{"model": "audio captioner", "dataset": "synthesized solo parts of chorales (CocoChorales)", "train_examples": 39062, "gain_aug_db": 10, "n_mels": 64, "hop_length": 320, "input": "log_mel", "spec_augment": true, "win_length": 512, "tokenizer": "char", "vocab_size": 32, "encoder_arch": "swin", "encoder_norm": "layernorm", "encoder_norm_position": "pre", "encoder_activation": "star_relu", "encoder_mlp_ratio": 4, "encoder_head_dim": 32, "encoder_fused_qkv": true, "encoder_bias": "none", "encoder_qk_norm": false, "encoder_layer_scale_init": 1.0, "encoder_parallel_block": false, "encoder_dropout": 0.1, "encoder_inner_norm": false, "encoder_patch_size": [4, 4], "encoder_conv_stem": false, "encoder_depths": [3, 3, 3], "encoder_widths": [48, 96, 192], "fusion": "cross_attention", "decoder_width": 192, "decoder_layers": 6, "decoder_norm": "layernorm", "decoder_norm_position": "pre", "decoder_activation": "gelu", "decoder_mlp_ratio": 2, "decoder_head_dim": 64, "decoder_fused_qkv": true, "decoder_bias": "none", "decoder_qk_norm": true, "decoder_parallel_block": false, "decoder_inner_norm": true, "decoder_drop_path": 0.1, "decoder_positions": "learned", "decoder_cross_attention_every": 1, "decoder_tie_embeddings": false, "init": "small_normal", "residual_init": "scaled_by_depth", "optimizer": "adamw", "learning_rate": 0.0023, "beta1": 0.95, "beta2": 0.99, "eps": 1e-08, "max_grad_norm": 3.0, "max_steps": 5100, "batch_size": 48, "epochs": 6.3, "lr_schedule": "cosine", "final_lr_fraction": 0.01, "warmup_steps": 510, "weight_decay": 0.4}
Rows from block 3 of the audio encoder of a small audio captioner, named by matrix and row number. Rows with one number belong to one neuron. Each number is 128 + 32 x the weight over its row's rms, rounded and kept within 0 to 255. All counts start at 0. Numbers have three digits each.
After each neuron's rows are labels from the 100 clips, of 14976, where the neuron reaches its highest value: "lies over" is the class under the peak; "strongest on" is what is common among them. Only what is clearly more common there than usual is listed. The data: synthesized solo parts of chorales (CocoChorales).
# fc1: MLP up (encoder.blocks.3.mlp.fc1.weight, 384x96), inputs 0-47
# fc2: MLP down (encoder.blocks.3.mlp.fc2.weight, 96x384, transposed), outputs 0-47

fc1.209:122153158091127116086103133099154093130186112105130142150159151063161146153171193104147168125131184157136164097066169132131080101143163141143141
fc2.209:101115080208134150133134116142114153129062158129157122091210102125147110108141092141139134143103165159152132172113130087101137119151152104063173
lies over: A4; D#5
strongest on: note A4; violin; note D#5

fc1.235:106168122120150126118094068129149071125201179168159110155141160082133122140171106122109167113104123041113135072163184124168110123126106081143156
fc2.235:074162130110138121118132160143165096116129134092148128127255132123170146115151143140147154101123123105150109104152113162131172146095159034092144
lies over: G5
strongest on: note G5; flute; note F5

fc1.158:104165111138156111139101070140147103151171182151175125191159167086128166147163076150178106102109131066134113049187123129178127155140127111125185
fc2.158:111106133130156071140108160131134143119133121112125118135255152114126140160166151155137133128127126148157138115129147161141134115106142088104128
lies over: G5; F#4
strongest on: note G5; flute; note F#4

fc1.135:121153135165102118106078057097132109138183147149137110162212201081095133140134071115111104075160154094107115086171135114160080117083088111143140
fc2.135:070159129144145122083114147125131115139149128124154130114255120139135138144119116136136145128124105157161133141118134149096159126110120065090163
lies over: A#4
strongest on: note A#4; oboe; instrument: tuba

fc1.338:127125090154089130084094124134134185115143171132110069118130126149118153133134098181139165153156095101100076115183081130182126179102112095085160
fc2.338:131114114077154085171131188178122125081095143121097098142126134146066165125133118073123085138123162098083115158163166131169192093111115155109133
lies over: F#4
strongest on: note F#4; viola

fc1.110:105108078202147109067100043121115064131196132153155147118157172080163158119140095143125161120150161113087115123157144088159098120122162117138172
fc2.110:118183103132142122139082192086121142116111179128119123129254124164149155186130137146111088113159117119095075131157110166143166151067122093063152
lies over: D3
strongest on: bassoon; note D3; note A3

fc1.76:103142143128153103104108111146168081113169164157131144160167194075151144167148160149152133081122134069104114072148162111131056149121153137137158
fc2.76:103131109161119171167122139103124133131123131140140117100255134158157128097136138161116178107120125139130100140094132119113144138118144082083141
lies over: C4
strongest on: note C4; bassoon; note C#4

fc1.337:160141160173119147159070092077183100148106178172169038106137150137141122143127168142136172083147163126112145069074094128083098152122158146088105
fc2.337:165149165098102155134146160118157105146128156118124117144132118188075164127068097110120059152160143112082156157137085151101140096101068186183059
lies over: D#4
strongest on: note D#4; cello

fc1.292:178119173094129122134095079116151108153173107137130131154137207048134094130148146122118199108148153121089128065117121133146094130146154104190149
fc2.292:115140073106134160129162144128143109101153134094142130098232146082122116105177109150123134154122139106159087112177119133164170144151160060129162
lies over: D5; C#5
strongest on: horn; note D5; note C5

fc1.14:108157136126184117050062126142116135132167153156149132187149158103109170169144073161133095078106077078122134097192160138137082128112072112106189
fc2.14:110131130177155097127110162111126145145124134129158097131255116162153122145115140170137168105143143140155139135109124160129134111075139089105097
lies over: G5; E5
strongest on: note G5; violin; note E5

fc1.200:121160130134129095097130140080162077169185126125137170125195143107144123179084144188173086107094110148132139101128115162123088117106148122147098
fc2.200:123114125111079131106174155175197090124131200124114148113209148122123122092095155084156117168128099115103088110185070070129093158150119094145092
lies over: F4
strongest on: note F4; trombone; note D#4

fc1.163:114147110142150086116110085115144100132203142138172115146199178044135137139138100146164116143122127096117129091184152096160122160121078084104187
fc2.163:089162111150136136127096196125127141122141143119119124116255125160151144150125150176147151153111116146136109150102134149134136127099132079075140
lies over: F#4
strongest on: note F#4; viola

fc1.208:085167104094145138104106154132143142093173122139098127192149149141133146179141112179094110101161131081119089080175114185195112127119179083163119
fc2.208:145139149055110140170136100131147094137138120107106112141177132113072117101112078132067116164137089108126148104118104108077117092158081152185142
lies over: C4; G5
strongest on: note C4; clarinet; note G5

fc1.41:071164091192133171159110123169110114135143169144094185124145097110194130129103121097191147161074132114112135148122144093141062101157160164117189
fc2.41:109119140090129124122154154161165100116153154071142083131116127101125204094169150139144122146169103091132063097182094089135212185069087064070142
lies over: F5
strongest on: note F5; note G5; note D#5; note G#5

fc1.26:141113160088122077135148105107104119172183101105128133149109119099056154110087052143165193122115099096109121142154138106167138128135079104173130
fc2.26:124091094209156126118117126162100143104072102151121116104177161180151129121088108134112131121077172138110114189114163103132122125100160167103158
lies over: F5
strongest on: note F5; note D#5; flute

fc1.112:127132149093113146109144129116145083177147081147131143158104144115073109089050046138163185122085119145139164115139123159149133108155118101192139
fc2.112:123089112105150102148170136176114116105079106109122122157115145088116128081145105076136123112080175128151173142145176093131176085136152112128170
lies over: A#4
strongest on: note A#4; horn; note G#4

fc1.107:139165117144137074116093072107131118132162131137129118126190215057105127144154155175143148083139141056076106108197171105182113143112108079141173
fc2.107:111094123174131089132164157124138099139117129076151165116255156130111121113109130127133139165064120153142147169124122100129135107131126116149110
lies over: F4; G#4
strongest on: note F4; trombone; note D#4

fc1.282:102119098105089169100142159149107114084135098096084143176195226134108183117092152119111094143109133083121105135154162118197124100069079164152114
fc2.282:148130164126163104167116075100139127171169185161169108181187111104079108163129063130149118164178119107116182084165083130116154102125088079166105
lies over: F4; C#4
strongest on: note F4; note C#4; oboe

fc1.207:138159161097132169149120114161125096121107129155076169121095103059189080115140127076150178142118172123086147121086165120135058087162196161177179
fc2.207:107136094104137124102169140146182126105130171099155105089025094139139142105167123133141142151149108097170069096172083124118196203131093069090141
lies over: A#4
strongest on: note A#4; violin; note C5

fc1.182:165141102152115188113126126166126132133117114164109086123125115058148052133140167123156093143147184151167164124160144130124105096066103078130134
fc2.182:117110094137121159119132168168111090087126073115075122107186174177145162094074146154075119118099148142117117187103158124135090099106136193134104
lies over: D4
strongest on: note D4; note E4; trombone

fc1.19:141145116193133107114121067129104108142129151169148125141191177089107092124096161176133115049142174096113128096162190103159089091055098095146113
fc2.19:128093111165120142106130169129133129138139113113129115092255133134155126121130170179140176149114128174158118156112125140125120146107151081064126
lies over: A3; A#4
strongest on: note A3; note A#4; note B3

fc1.378:089080151187142061137113105125125107139091112153188139112151151173139137103110143102163142151090125110090159123110172073118091118161147163093120
fc2.378:120114098089171133168176105178129049103104094097131130137142130115105121115131106092080112111121156147130169189150162113093119073144151182155096
lies over: D#4; F#4
strongest on: note D#4; trombone

fc1.79:132090170128107080119168162097152135160131137077158139127124134099063146119109087096143069125107111107156109141153130070131138124136077162140077
fc2.79:147096117170107129122189088106162124149126147119168176066066115087162058108124145133192132191116111131153116125171084083125080182159132119129073
lies over: C#4; C4
strongest on: note C#4; instrument: clarinet; bassoon

fc1.346:123124134198118085143105110101143116161128147112129145131149151133130141142087123144168201116118123105082108122143114113170052141114163145139136
fc2.346:140086113142135074169115116146104121122110114096110113135255151128112133144153168154110148115127134161098129180146146132141132102122161093100120
lies over: C#4; F4
strongest on: note C#4; cello

fc1.102:097127083157148116134077066137102140098125129215153073127111136149128159106141100142150164077134185085117116119115178139152158139093119113097189
fc2.102:124135052141125116154127131128135103104089158146094186083129137111168105129134161085178119138104160118067132146142149117148071138185182187120138
lies over: F#3
strongest on: bassoon; note F#3

fc1.106:106148086123092158063092158168126159115141175136111076109129130166140165152093089152144092167166117110088104129214128114177088156080115110089143
fc2.106:181122154079113091099109166115110140148090117085139059150112139127044159107117095098118125128162170146102140169129134121149190078096106125102144
lies over: F#4
strongest on: note F#4; viola

fc1.191:137131153097132079109111125137165081129129097116105136166141152078125115135146191125183110041089164118123142114126193148133083108106122141149135
fc2.191:104119134149061132088097146096121145087143159191096131139212190152134154124090120103095111118143130072093058103137127111146168142089159070127169
lies over: B4
strongest on: note B4; violin; instrument: oboe

fc1.273:184109173117096102155113110078120166134095074132129095157111143138079097110152187143091153049130108144132108103068101166109127147134119125155111
fc2.273:130134150094129099086142154126136107124144111080150086153130147127090199102145104124125132147147110102120081128186107118163222162048083064099164
lies over: D5
strongest on: note D5; note E5; note C5; instrument: flute

fc1.181:124136156140166112135090083139126151152153132128125094176141152088101082145136064164153136118140099072098154068179158112164073123160099129134159
fc2.181:116131109159161116106133165141132147134089107133133112090255127124144122148148178165144097104090132196181143137069174131088122150131099118072148
lies over: A3
strongest on: note A3; bassoon

fc1.225:166085135158110062086133087133122156156130117153092132106140162077133098137158139155117142096149127118082107099203131096168072131095152094167112
fc2.225:116066128158113123139110150156107147111113111107091097123255156169147183095124147131116186133137149120099120166111144114144122120099184133082123
lies over: C#4
strongest on: note C#4; cello

fc1.141:127168089114175153082103103113093100124195123121137151132186146014143115163162105190118095125123168128107111135164184110195129125106156087097207
fc2.141:145141124208131132159122117051125159146099146130143167103255105152154085151106154141142166109105169155132153154096129151139093095157153126148105
lies over: C#4
strongest on: note C#4; cello

fc1.159:088140117150149070070067088128137108123166185150136143174176176062120139158148077150158112126126101064112099096188160125130107136129133090113200
fc2.159:104154116163142128130093181118124126137130150129139106124255138160135151158117143175132139142127134143118127153129130146133135112083133098077126
lies over: F#4
strongest on: note F#4; viola

fc1.323:095155134146122126093078146156108134104168184190100144192170167106123146156103103117109088122163131070082114119174173112186091056113160091176163
fc2.323:128137133113121124102138177123162133138170179111129133117252123117128159145124124145153113159161079141143093082154060107101187179114098037097119
lies over: A#4
strongest on: note A#4; oboe; note C5

fc1.203:150170099148126138143057065092122133139173164139129090135161145130103134154143123211096203085181084110098076096150079144129120169111131076109147
fc2.203:162115102067152119165170125140111111092102103070132152136140135113047112130161109066065076168108124149111119179156137132160144119175109201162113
lies over: silence
strongest on: note F4; instrument: clarinet; trombone

fc1.124:088128131106183098123124068147174082099129120109162084119168148085164113140180148128137133109136119080177149059127155128074118168119135104089106
fc2.124:085173153174128104123119154062162157112111136166142156117172127193178108174106160111105104108107125143151128105095137176093130119122157076128122
lies over: D#3
strongest on: note D#3; bassoon

fc1.262:111127096198163103145058085125122119094104144192180074126137160153128142158165153131145120097108191079102120122123196119151127140101174153074166
fc2.262:178115108123076133127162178130178104121078155122092150068163152151117096117075178087157103184115160156069132161140111099133072132161143173160086
lies over: F#3
strongest on: note F#3; cello

fc1.353:138102138168120133120117066129107115138143088139108144127172183094129124105076129167162149108118091092113114135159136089117036151076078148144153
fc2.353:150075156117149080147142126150132134149102106102143059128255120122112127144164122122115129150180133179137145118126145101092135130157139111086107
lies over: D4
strongest on: note D4; note D#4; note C4; instrument: bassoon

fc1.309:161143090140108201120129137154119128134114113149105084114124120058142061126141164130142093143149188138169161131168142149135109097066108073133125
fc2.309:120113085151116191110142159162109089089124080117088121095156161183152148088068133156078131127104159149119115192101150118132098099100132189144101
lies over: D4
strongest on: note D4; note E4; trombone

fc1.249:099159093106123158095115138131149138093192128141076142182147164106135135168143124195085123109148138096113084080170117176209098132135188097154119
fc2.249:154142156065099133178125117137139091146109138089105119157161116105071128101113082092097123158129097119099168116104098109084112082165087174185143
lies over: G3
strongest on: note G3; tuba; note A3

fc1.86:139129146155109113103111083132121104173129140114150127129160146136141119136086092153168148134119100097077106156202131087148020135107104163130131
fc2.86:138118124147146103145128162120131121146111104074150094131255151126100134150142116168113131126123165192144140142117120147143140106139157151101110
lies over: D4
strongest on: note D4; clarinet

fc1.365:112116155095154100123127149140137088163142073134117089125143117120122117142087060209193109106130111113145141085179123147134110148088104087110112
fc2.365:192083141135090093057159143117139141144149100141118149079230146133103077130097134163145131179134090193131118143179092129142098184124101071153090
lies over: G3; C4
strongest on: bassoon; note G3; note C4

fc1.18:124154085117167074077138122127161066119176152157178069155164244098071152141153092136114087084109136085140129064170162118154115148110074087112157
fc2.18:106102125162136109153107145120110148128132119110142110132255136152144155151158154155148162122138145134119119140122131152156134148102152136066092
lies over: F#4
strongest on: note F#4; horn

fc1.342:177135158124112094127102050076131136154107102130158130147118159092093094129162162130086179092151111147102102121101083137108131163146114116157148
fc2.342:157143150077122100110138098109151084149154100076168100126153146079076150115154070124112131159168091115116097102175080120132151160108113106129163
lies over: silence; D5
strongest on: note D5; horn; note C5

fc1.188:086090124120095062115139159136130119119129119098135105199199217141056182124127165107143054102114134085126125113154157130174131119107076153114101
fc2.188:143132164154141126070138099089143133166168167160161150130203111093113129160098108144187125145168120135144123112163102109120163141085083074138120
lies over: F#4
strongest on: note F#4

fc1.367:133112107152108098081140125117082160126152164136165146176123130146052181121129060118113077114167111102119079158199135099213181109087075112139124
fc2.367:158127129113164108206146118102180073122094151137134134092061127098168074137140173091160131141111123146126174091088114123042113148184149118125117
lies over: C#4
strongest on: bassoon; note C#4

fc1.90:123120160168156099086130070093115089168155114176195135156138158107094115135072092134132106080114178143125180124123151157115131078141098107192106
fc2.90:138107133108110130139092162167143096134136150106102054134139156085095156106132131135134154178135146084098135112166132069135132098105150097076194
lies over: A#4
strongest on: note A#4; oboe

fc1.206:166107155173136112127110061090127113134184105159138120159134214058121096142149144106094175124151191131097142089124125121142100127143157100183141
fc2.206:132129117118122135084148129124127114131181115108118153077217158065137131105133113179146158158112100107146080123194113125166153179103129059134175
lies over: D5
strongest on: horn; note D5; note C5

fc1.146:099109157155141066131120138082126066167139083125157123103171148124134119141091126193188096109121125120135140112137156119123114119096146093096110
fc2.146:140102118127099115119186156157188097127143184104161109113255140162107130103118174145124131148163113141118094136190075108134123146136115075127045
lies over: D4
strongest on: note D4; bassoon; instrument: cello

fc1.341:113150152112136108074048099129133116130170123139133086193137164067105133145155091155138143080150114071129133065165148132147100130097124091149187
fc2.341:160095119140151097145133172137150103123117116100130094115255142118124139131163177153144152121112164180128166132104129141099128138126156115085098
lies over: A4
strongest on: note A4; horn; instrument: oboe

fc1.160:114122157169151128087124055111125087176156096178184161172112132105117094121059101118174123111102152158137185119106152166106110084139101136198117
fc2.160:133116115086156103157125165191144076130109145094116067147118128086087146115146106115150133156121161122112161130192150085138171092124155098088194
lies over: B4; A#4
strongest on: note B4; horn; note A#4

fc1.53:154134112130129117091106069128143073138184082123124145125167167037128115132159177165136159048095129117112130099147154143175071126108086143186165
fc2.53:150106132129122128203100167115108139113128096094066113134255156082137114148170152131112156150113172103094113125117172109179136104147184134107143
lies over: F4; D5
strongest on: note F4; note D5; note D#4; instrument: clarinet

fc1.70:133116159111146122089102031106121102181191082154170138156127139070114134160150124167168133076151111126120168109138159156129090104120116168189120
fc2.70:123155072139114143102119157152153095138106176114141092091201140114101156117129115145148124177106168110102114153188130075159134093124134118058197
lies over: D5
strongest on: note D5; note C5; horn

fc1.236:139129152114146113105085091126126118170177120142115141175147136064105080158133114198134132141135062121132139081195154133181058149138114099154113
fc2.236:124141108176113146151122189129119159140099123084141108114255114165119153115119150168124132155087108175148111183093135109112155120097071111074152
lies over: F5
strongest on: note F5; flute; note D#5

fc1.113:123135110105140128110062060115105123115249104156100126129174156067114142151136130229161150107119107092091110115191139126171099151087094144118162
fc2.113:139123139141176081144121146127136127151120150088166098152255109106110094176142112110140137166144145151130192127157122143142131088146136103132110
lies over: F4
strongest on: note F4; trombone; note D#4

fc1.322:162121105125122106084118083107133091153116118105137139106196159083136109137109136132108148152141094137090121161149094090100057144130113162129142
fc2.322:181121148033142144156134149174136089105149075080082089147162112068119142128187153118112145118177171149115167118134135173112148114130164148138112
lies over: D4
strongest on: note D4; bassoon; note D#4

fc1.130:103143143102157063059083123142140096142132137146141127169170191040115146145142097118147091060132083062134134062164177121126069129093114093110176
fc2.130:125131121169134098159095156085129151142116160136166091117255136190131140144134146169124169141130132142117118141099113133122152125119146091071128
lies over: D4; A3
strongest on: bassoon; note D4; note A3

fc1.281:165138117130109107102115068100171070164167119125128127117189191034116098144127139171149139125138194119099131064136146136161066163107107134166137
fc2.281:105071115149157120121130132170091173109108110078113115126255124107159145102167136143126153135112131147167126167104159119123149126119164102079155
lies over: D5; C#5
strongest on: horn; note C5; note D5

fc1.216:139110165135142082155134124120152134137115084106147077122167137135114126111130134190114124125092107098162135085128124138102120148123075090100122
fc2.216:141176136147126116120131175055132141149098131094124167086229107174158103134104172136095164120086100187134108186102126140103167118105126036117163
lies over: D#4
strongest on: note D#4; clarinet

fc1.145:165135126116119176118108067137129119143115099183089116076113116089193102092108123141178203096166176143120145097118135153110085177131174145130166
fc2.145:170130143108133119124144138117117182138112123158104101100098065104156047163160153168143131125178128180137137082116113179113120162157151049127136
lies over: D#3
strongest on: cello; note D#3; note F3

fc1.289:133150147117164146128105098120139073163176064131123072109128120080153137087112126153176210095123143118140151091100139137121102130073151140115177
fc2.289:167072136120146130135189161149143134122083110117101116076202089114165051141139165152156092161175147207166172130153124141063113165154167076125071
lies over: G3
strongest on: cello; note G3; note A3

fc1.31:110144102121165116128088105102158088149176146143178068121191213105121124148148042153132133097102164079104119098189165146191115140140147104106165
fc2.31:090129116187136111126083161119116134128148121124121131125255145135163156138144155172126192110105148140137126142087147162145127123118189099080140
lies over: F#4
strongest on: note F#4; viola

fc1.74:092125143137174096132124065146155053130157117113171110110157143096157189126147104109161137130147134033155128069142157106088121154127131154082129
fc2.74:117135107134125090139173173092112164100088128109139153100174094150137114143154151127097079096142116177151088149133127138118167151131133077092113
lies over: D#3
strongest on: note D#3; bassoon

fc1.196:126153116166116157119100049096134092145189146131163105162177194085120115126120142142090140090137151074122131113155146106173097071068107082168123
fc2.196:147102138156125109113140164101158124153140126096166128125255129109121124163159172144168127139113148183147155106107113143123142148145142121096066
lies over: A#4
strongest on: note A#4; oboe; note B4

fc1.189:087116085168138127091112050126096107092156139192159159111140165080132151109132069137126162089127155095110085142171164097185154133101159102113196
fc2.189:096189072162146113129084163080129127103090175161132182098158159190161141180095157117128076112091136111094100162133148146141107126118125138103142
lies over: D3
strongest on: bassoon; note D3; note A3

fc1.253:131136169167157077115118092071118118182150114183175146199111161109058131142061095143125107059126164138122169118123162149151140063115095096190116
fc2.253:124122144098136109126092187157135088137126134109098067134033122120101154136121128132132137176125141121099152138176159084133151092101130091085200
lies over: A#4; B4
strongest on: note A#4; oboe; note B4

fc1.180:117085090140093101026123084131133069114146092137143120097199197096164139076135176148159199061120173123146141101121165136138052128088145117118130
fc2.180:112173138132113137176092126095121144099074129098122130130191086147160121120148139091104158109125135097088120160083165119116153118137135136073182
lies over: D3
strongest on: bassoon; note D3; note A3

fc1.9:134122154098153122138088084130168063117115105144147035140155155117121114131129109145159118112110131065140172065116157140123097168098129114103118
fc2.9:121157145148103165150146203062184142114109136102107147100195108196158132131107197121111136127108129134139104137126103165094166153101127047131092
lies over: D#3; C4
strongest on: bassoon; note D#3; note A#3

fc1.241:182150095150101112087066046106099116163138121113137154118125138091095132152130136134108202126158114148062092155149091132150105151113121173125171
fc2.241:154167126074147081132113122081118096117120076087133151129140147112066101164143109117062100145106094152105114152128135163156126106144139143156164
lies over: F4
strongest on: note F4; clarinet; note D#4

fc1.32:101136110143158094143061068144103119116105112196159074124139148147127165099143120128159158073124165066120143107111189126122161121077091109095188
fc2.32:142129082117098131177113141121137112097105150143078141093144137127162124124146206109157132118125151097058139119107143150134080127160167164121117
lies over: F#3
strongest on: note F#3; bassoon

fc1.165:154150075161111097101074048100095101147153114124138145150151148085088151166136107134117156109167117133063095154188103132171093130108121171138164
fc2.165:139164129068141108171128145085121069122120084081107159141129133107078108137124092116083096148112116133101117147117124144153124082154147154171151
lies over: F4; C#5
strongest on: note F4; note C#5