{"encoder_arch": "swin", "model": "audio captioner", "dataset": "synthesized solo parts of chorales (CocoChorales)", "train_examples": 39062, "gain_aug_db": 10, "n_mels": 64, "hop_length": 320, "input": "log_mel", "spec_augment": true, "win_length": 512, "tokenizer": "char", "vocab_size": 32, "encoder_norm": "layernorm", "encoder_norm_position": "pre", "encoder_activation": "star_relu", "encoder_mlp_ratio": 4, "encoder_head_dim": 32, "encoder_fused_qkv": true, "encoder_bias": "none", "encoder_qk_norm": false, "encoder_layer_scale_init": 1.0, "encoder_parallel_block": false, "encoder_dropout": 0.1, "encoder_inner_norm": false, "encoder_patch_size": [4, 4], "encoder_conv_stem": false, "encoder_depths": [3, 3, 3], "encoder_widths": [48, 96, 192], "fusion": "cross_attention", "decoder_width": 192, "decoder_layers": 6, "decoder_norm": "layernorm", "decoder_norm_position": "pre", "decoder_activation": "gelu", "decoder_mlp_ratio": 2, "decoder_head_dim": 64, "decoder_fused_qkv": true, "decoder_bias": "none", "decoder_qk_norm": true, "decoder_parallel_block": false, "decoder_inner_norm": true, "decoder_drop_path": 0.1, "decoder_positions": "learned", "decoder_cross_attention_every": 1, "decoder_tie_embeddings": false, "init": "small_normal", "residual_init": "scaled_by_depth", "optimizer": "adamw", "lr": 0.0023, "beta1": 0.95, "beta2": 0.99, "eps": 1e-08, "grad_clip": 3.0, "steps": 5100, "batch_size": 48, "epochs": 6.3, "lr_schedule": "cosine", "final_lr_fraction": 0.01, "warmup_steps": 510, "weight_decay": 0.4}
Rows from block 3 of the audio encoder of a small audio captioner, named by matrix and row number. Rows with one number belong to one neuron. Each number is 128 + 24 x the weight over its row's rms, rounded and kept within 0 to 255. All counts start at 0. Numbers have three digits each. After the name is the row's rms in percent of the matrix's.
After each neuron's rows are labels from the 100 clips, of 14976, where the neuron reaches its highest value: "strongest on" is what is common among them. Only what is clearly more common there than usual is listed. The data: synthesized solo parts of chorales (CocoChorales). In brackets: how many of the 100.
# fc1: MLP up (encoder.blocks.3.mlp.fc1.weight, 384x96), inputs 0-47
# fc2: MLP down (encoder.blocks.3.mlp.fc2.weight, 96x384, transposed), outputs 0-47

fc1.347 079:143130120145138114137082103101127110125135136136141116145186226070098155151131157163129124077128143109114116107138144114135128134076131115093178
fc2.347 063:099125110135145119120133156149135130098128115107111133122255138147141133142151159158129141117106145144148140142114150161136135129152149112112116
strongest on: oboe (54); note G#4 (48); note B4 (41)

fc1.260 125:158130131124126107073085126115109151157131151125139066117134132156095153143110102173121118122171105131120107125167108120115131151083100106087134
fc2.260 133:149140101078107160102155154146121134127121140063119124117141117120108119117134124129105131152169109147125091175167100111150151122136114101130139
strongest on: trumpet (80); note G5 (38); note F5 (33)

fc1.298 131:124140138118119145117138127141162057126124127117125138098140150101169110123146180101130151159131181143104156123097143106125081113154177147137111
fc2.298 134:104136079148125131119125098126122143107113154134153116095090111125144138114159092125125128130151114110140089123148117107115170167130110106078175
strongest on: violin (80); note D#5 (56); note A4 (44)

fc1.328 120:118119138123112099139139133106121113157164114131120139141136151144094139102088074149149187129105110121105132125141119125165129109157128127164127
fc2.328 118:096103106149158121120149146161104112106084095122137114140139137157139132098115120107117129112092172134144141170133181111136165087094137113117143
strongest on: note F5 (61); note D#5 (37); instrument: flute (31); note G5 (27)

fc1.238 073:126120132111121113098099111106114106138173146160123149162148173070119146116137134118153155080158142086111099110156171099171130120097103092129173
fc2.238 071:123129103156120129141100169115148122121123156123125119108255153148135134133133155142130150141101147130107114135119127128146116134142155113084126
strongest on: oboe (58); note A#4 (53); note D#5 (31)

fc1.221 065:120139146117123084101114121127139114138170156131126122158147190070094125131146140142132110048126133107112130078142190109164122101100105100157154
fc2.221 071:115096119173133111143125155115125141136124123109144116114255131158143141137137157157139155136129137147135134152126126140134125136110149120086095
strongest on: violin (58); note C5 (47); note D5 (43)

fc1.91 081:115157123108092145161116150111145106113165127131092132164165161119145096127125137149115141169123125080094089096115124135179073124138150104166122
fc2.91 077:141113127135128090141121105131149092171117164137156103137206134091092131120131117115149137147125148145116176109133122099111138100159117139126143
strongest on: trumpet (82); note F5 (81); note G5 (50)

fc1.126 120:155149175086106125128083131112180119148141154146138103164115126109114114148140134131165139135133106119116149053112108139106108176148136127119140
fc2.126 121:094117143127167124107152126146116121118101122138136151172099139139134135119108104072138088088115170123154170148114174126114151086124127145166117
strongest on: oboe (92); note B4 (92); note A4 (29)

fc1.123 101:129100129117121072086140140128135131100119170108153118168143185109100158135140131095122076101144153093126120128161147086158157130115086119125112
fc2.123 101:133119153118131157171142126120154106156145156141118152144170132088162110130115134113193129139130121129126162072128104126093142134140145104143112
strongest on: oboe (53); note C5 (48); note A#4 (32)

fc1.187 116:123124114128112116129107133141119109124137155145110117105178147143140140100111121146143157148131102082094104138137117094111139152108127077105179
fc2.187 122:127124153079150125121114106136117110108194094151083135118111139098126130130142119135126144128119099102114141092128157153127151140116096130149151
strongest on: note F5 (46); trumpet (38); note A#4 (37)

fc1.174 101:113149130117138099082086136137104132156120142134140095140143115149104157144099060144137125135140092148132147139153124130103137130116113120096172
fc2.174 094:144127113127098138088150161127119147138146147118112131103217126148123127122115144163108136142154085165125080156158083126145150144100121072114125
strongest on: trumpet (97); note F5 (46); note G5 (32)

fc1.318 119:117163125151091145078090109095138127125152146175119118158114141118128139100133198118107177073122156096103121113091143143172120105092142064148165
fc2.318 115:101123104144135106131132102109135157105152133114164131169062148100105133136171081138106109123116134110163117100134125151170156130147139118133125
strongest on: violin (96); note E5 (86); note F#5 (39)

fc1.170 077:156140118148105129077085122117098157159125146123115097131159132149112151160077111174136104139159114138116103143151097120120100152083098130106162
fc2.170 081:144132106096131100144158171145134113117114127069125113109208106107102143112155144114113129143136133162126096152141112124133159117154151107095146
strongest on: trumpet (81); note G5 (41); note F5 (40)

fc1.250 132:127152126139105148134104086130105126115136135180096156145104117127172111080110157122111189087113132108098132134099161140136092085118151081183174
fc2.250 139:092142135119126114112122140125157167118141155136147108168074122117116144144161112132128083107141124104170117066125123157143146136135121094116127
strongest on: violin (52); note D#4 (39); note A#4 (31)

fc1.137 076:132151119141126117110090117143124130134174147119124122153184148083138156129120108130150138156159113098105110104166146089136080132097103113110177
fc2.137 069:148126134149128121123105150110103152143127153140145089128255118136128136135142133159116145125157118154133126128116123131116156125093123083082147
strongest on: note F5 (69); flute (46); note E5 (39)

fc1.162 125:086145096147119146138116130163132087119146157135100166135151127109164138114106137114154146147094111087112111134144132097140070106137153144133166
fc2.162 128:118137147114122115126122129130142115136147146095150089147129138107113187102147105130132140129154109097119091098154089113134190154089100090081153
strongest on: note F5 (93); flute (51); note G5 (48)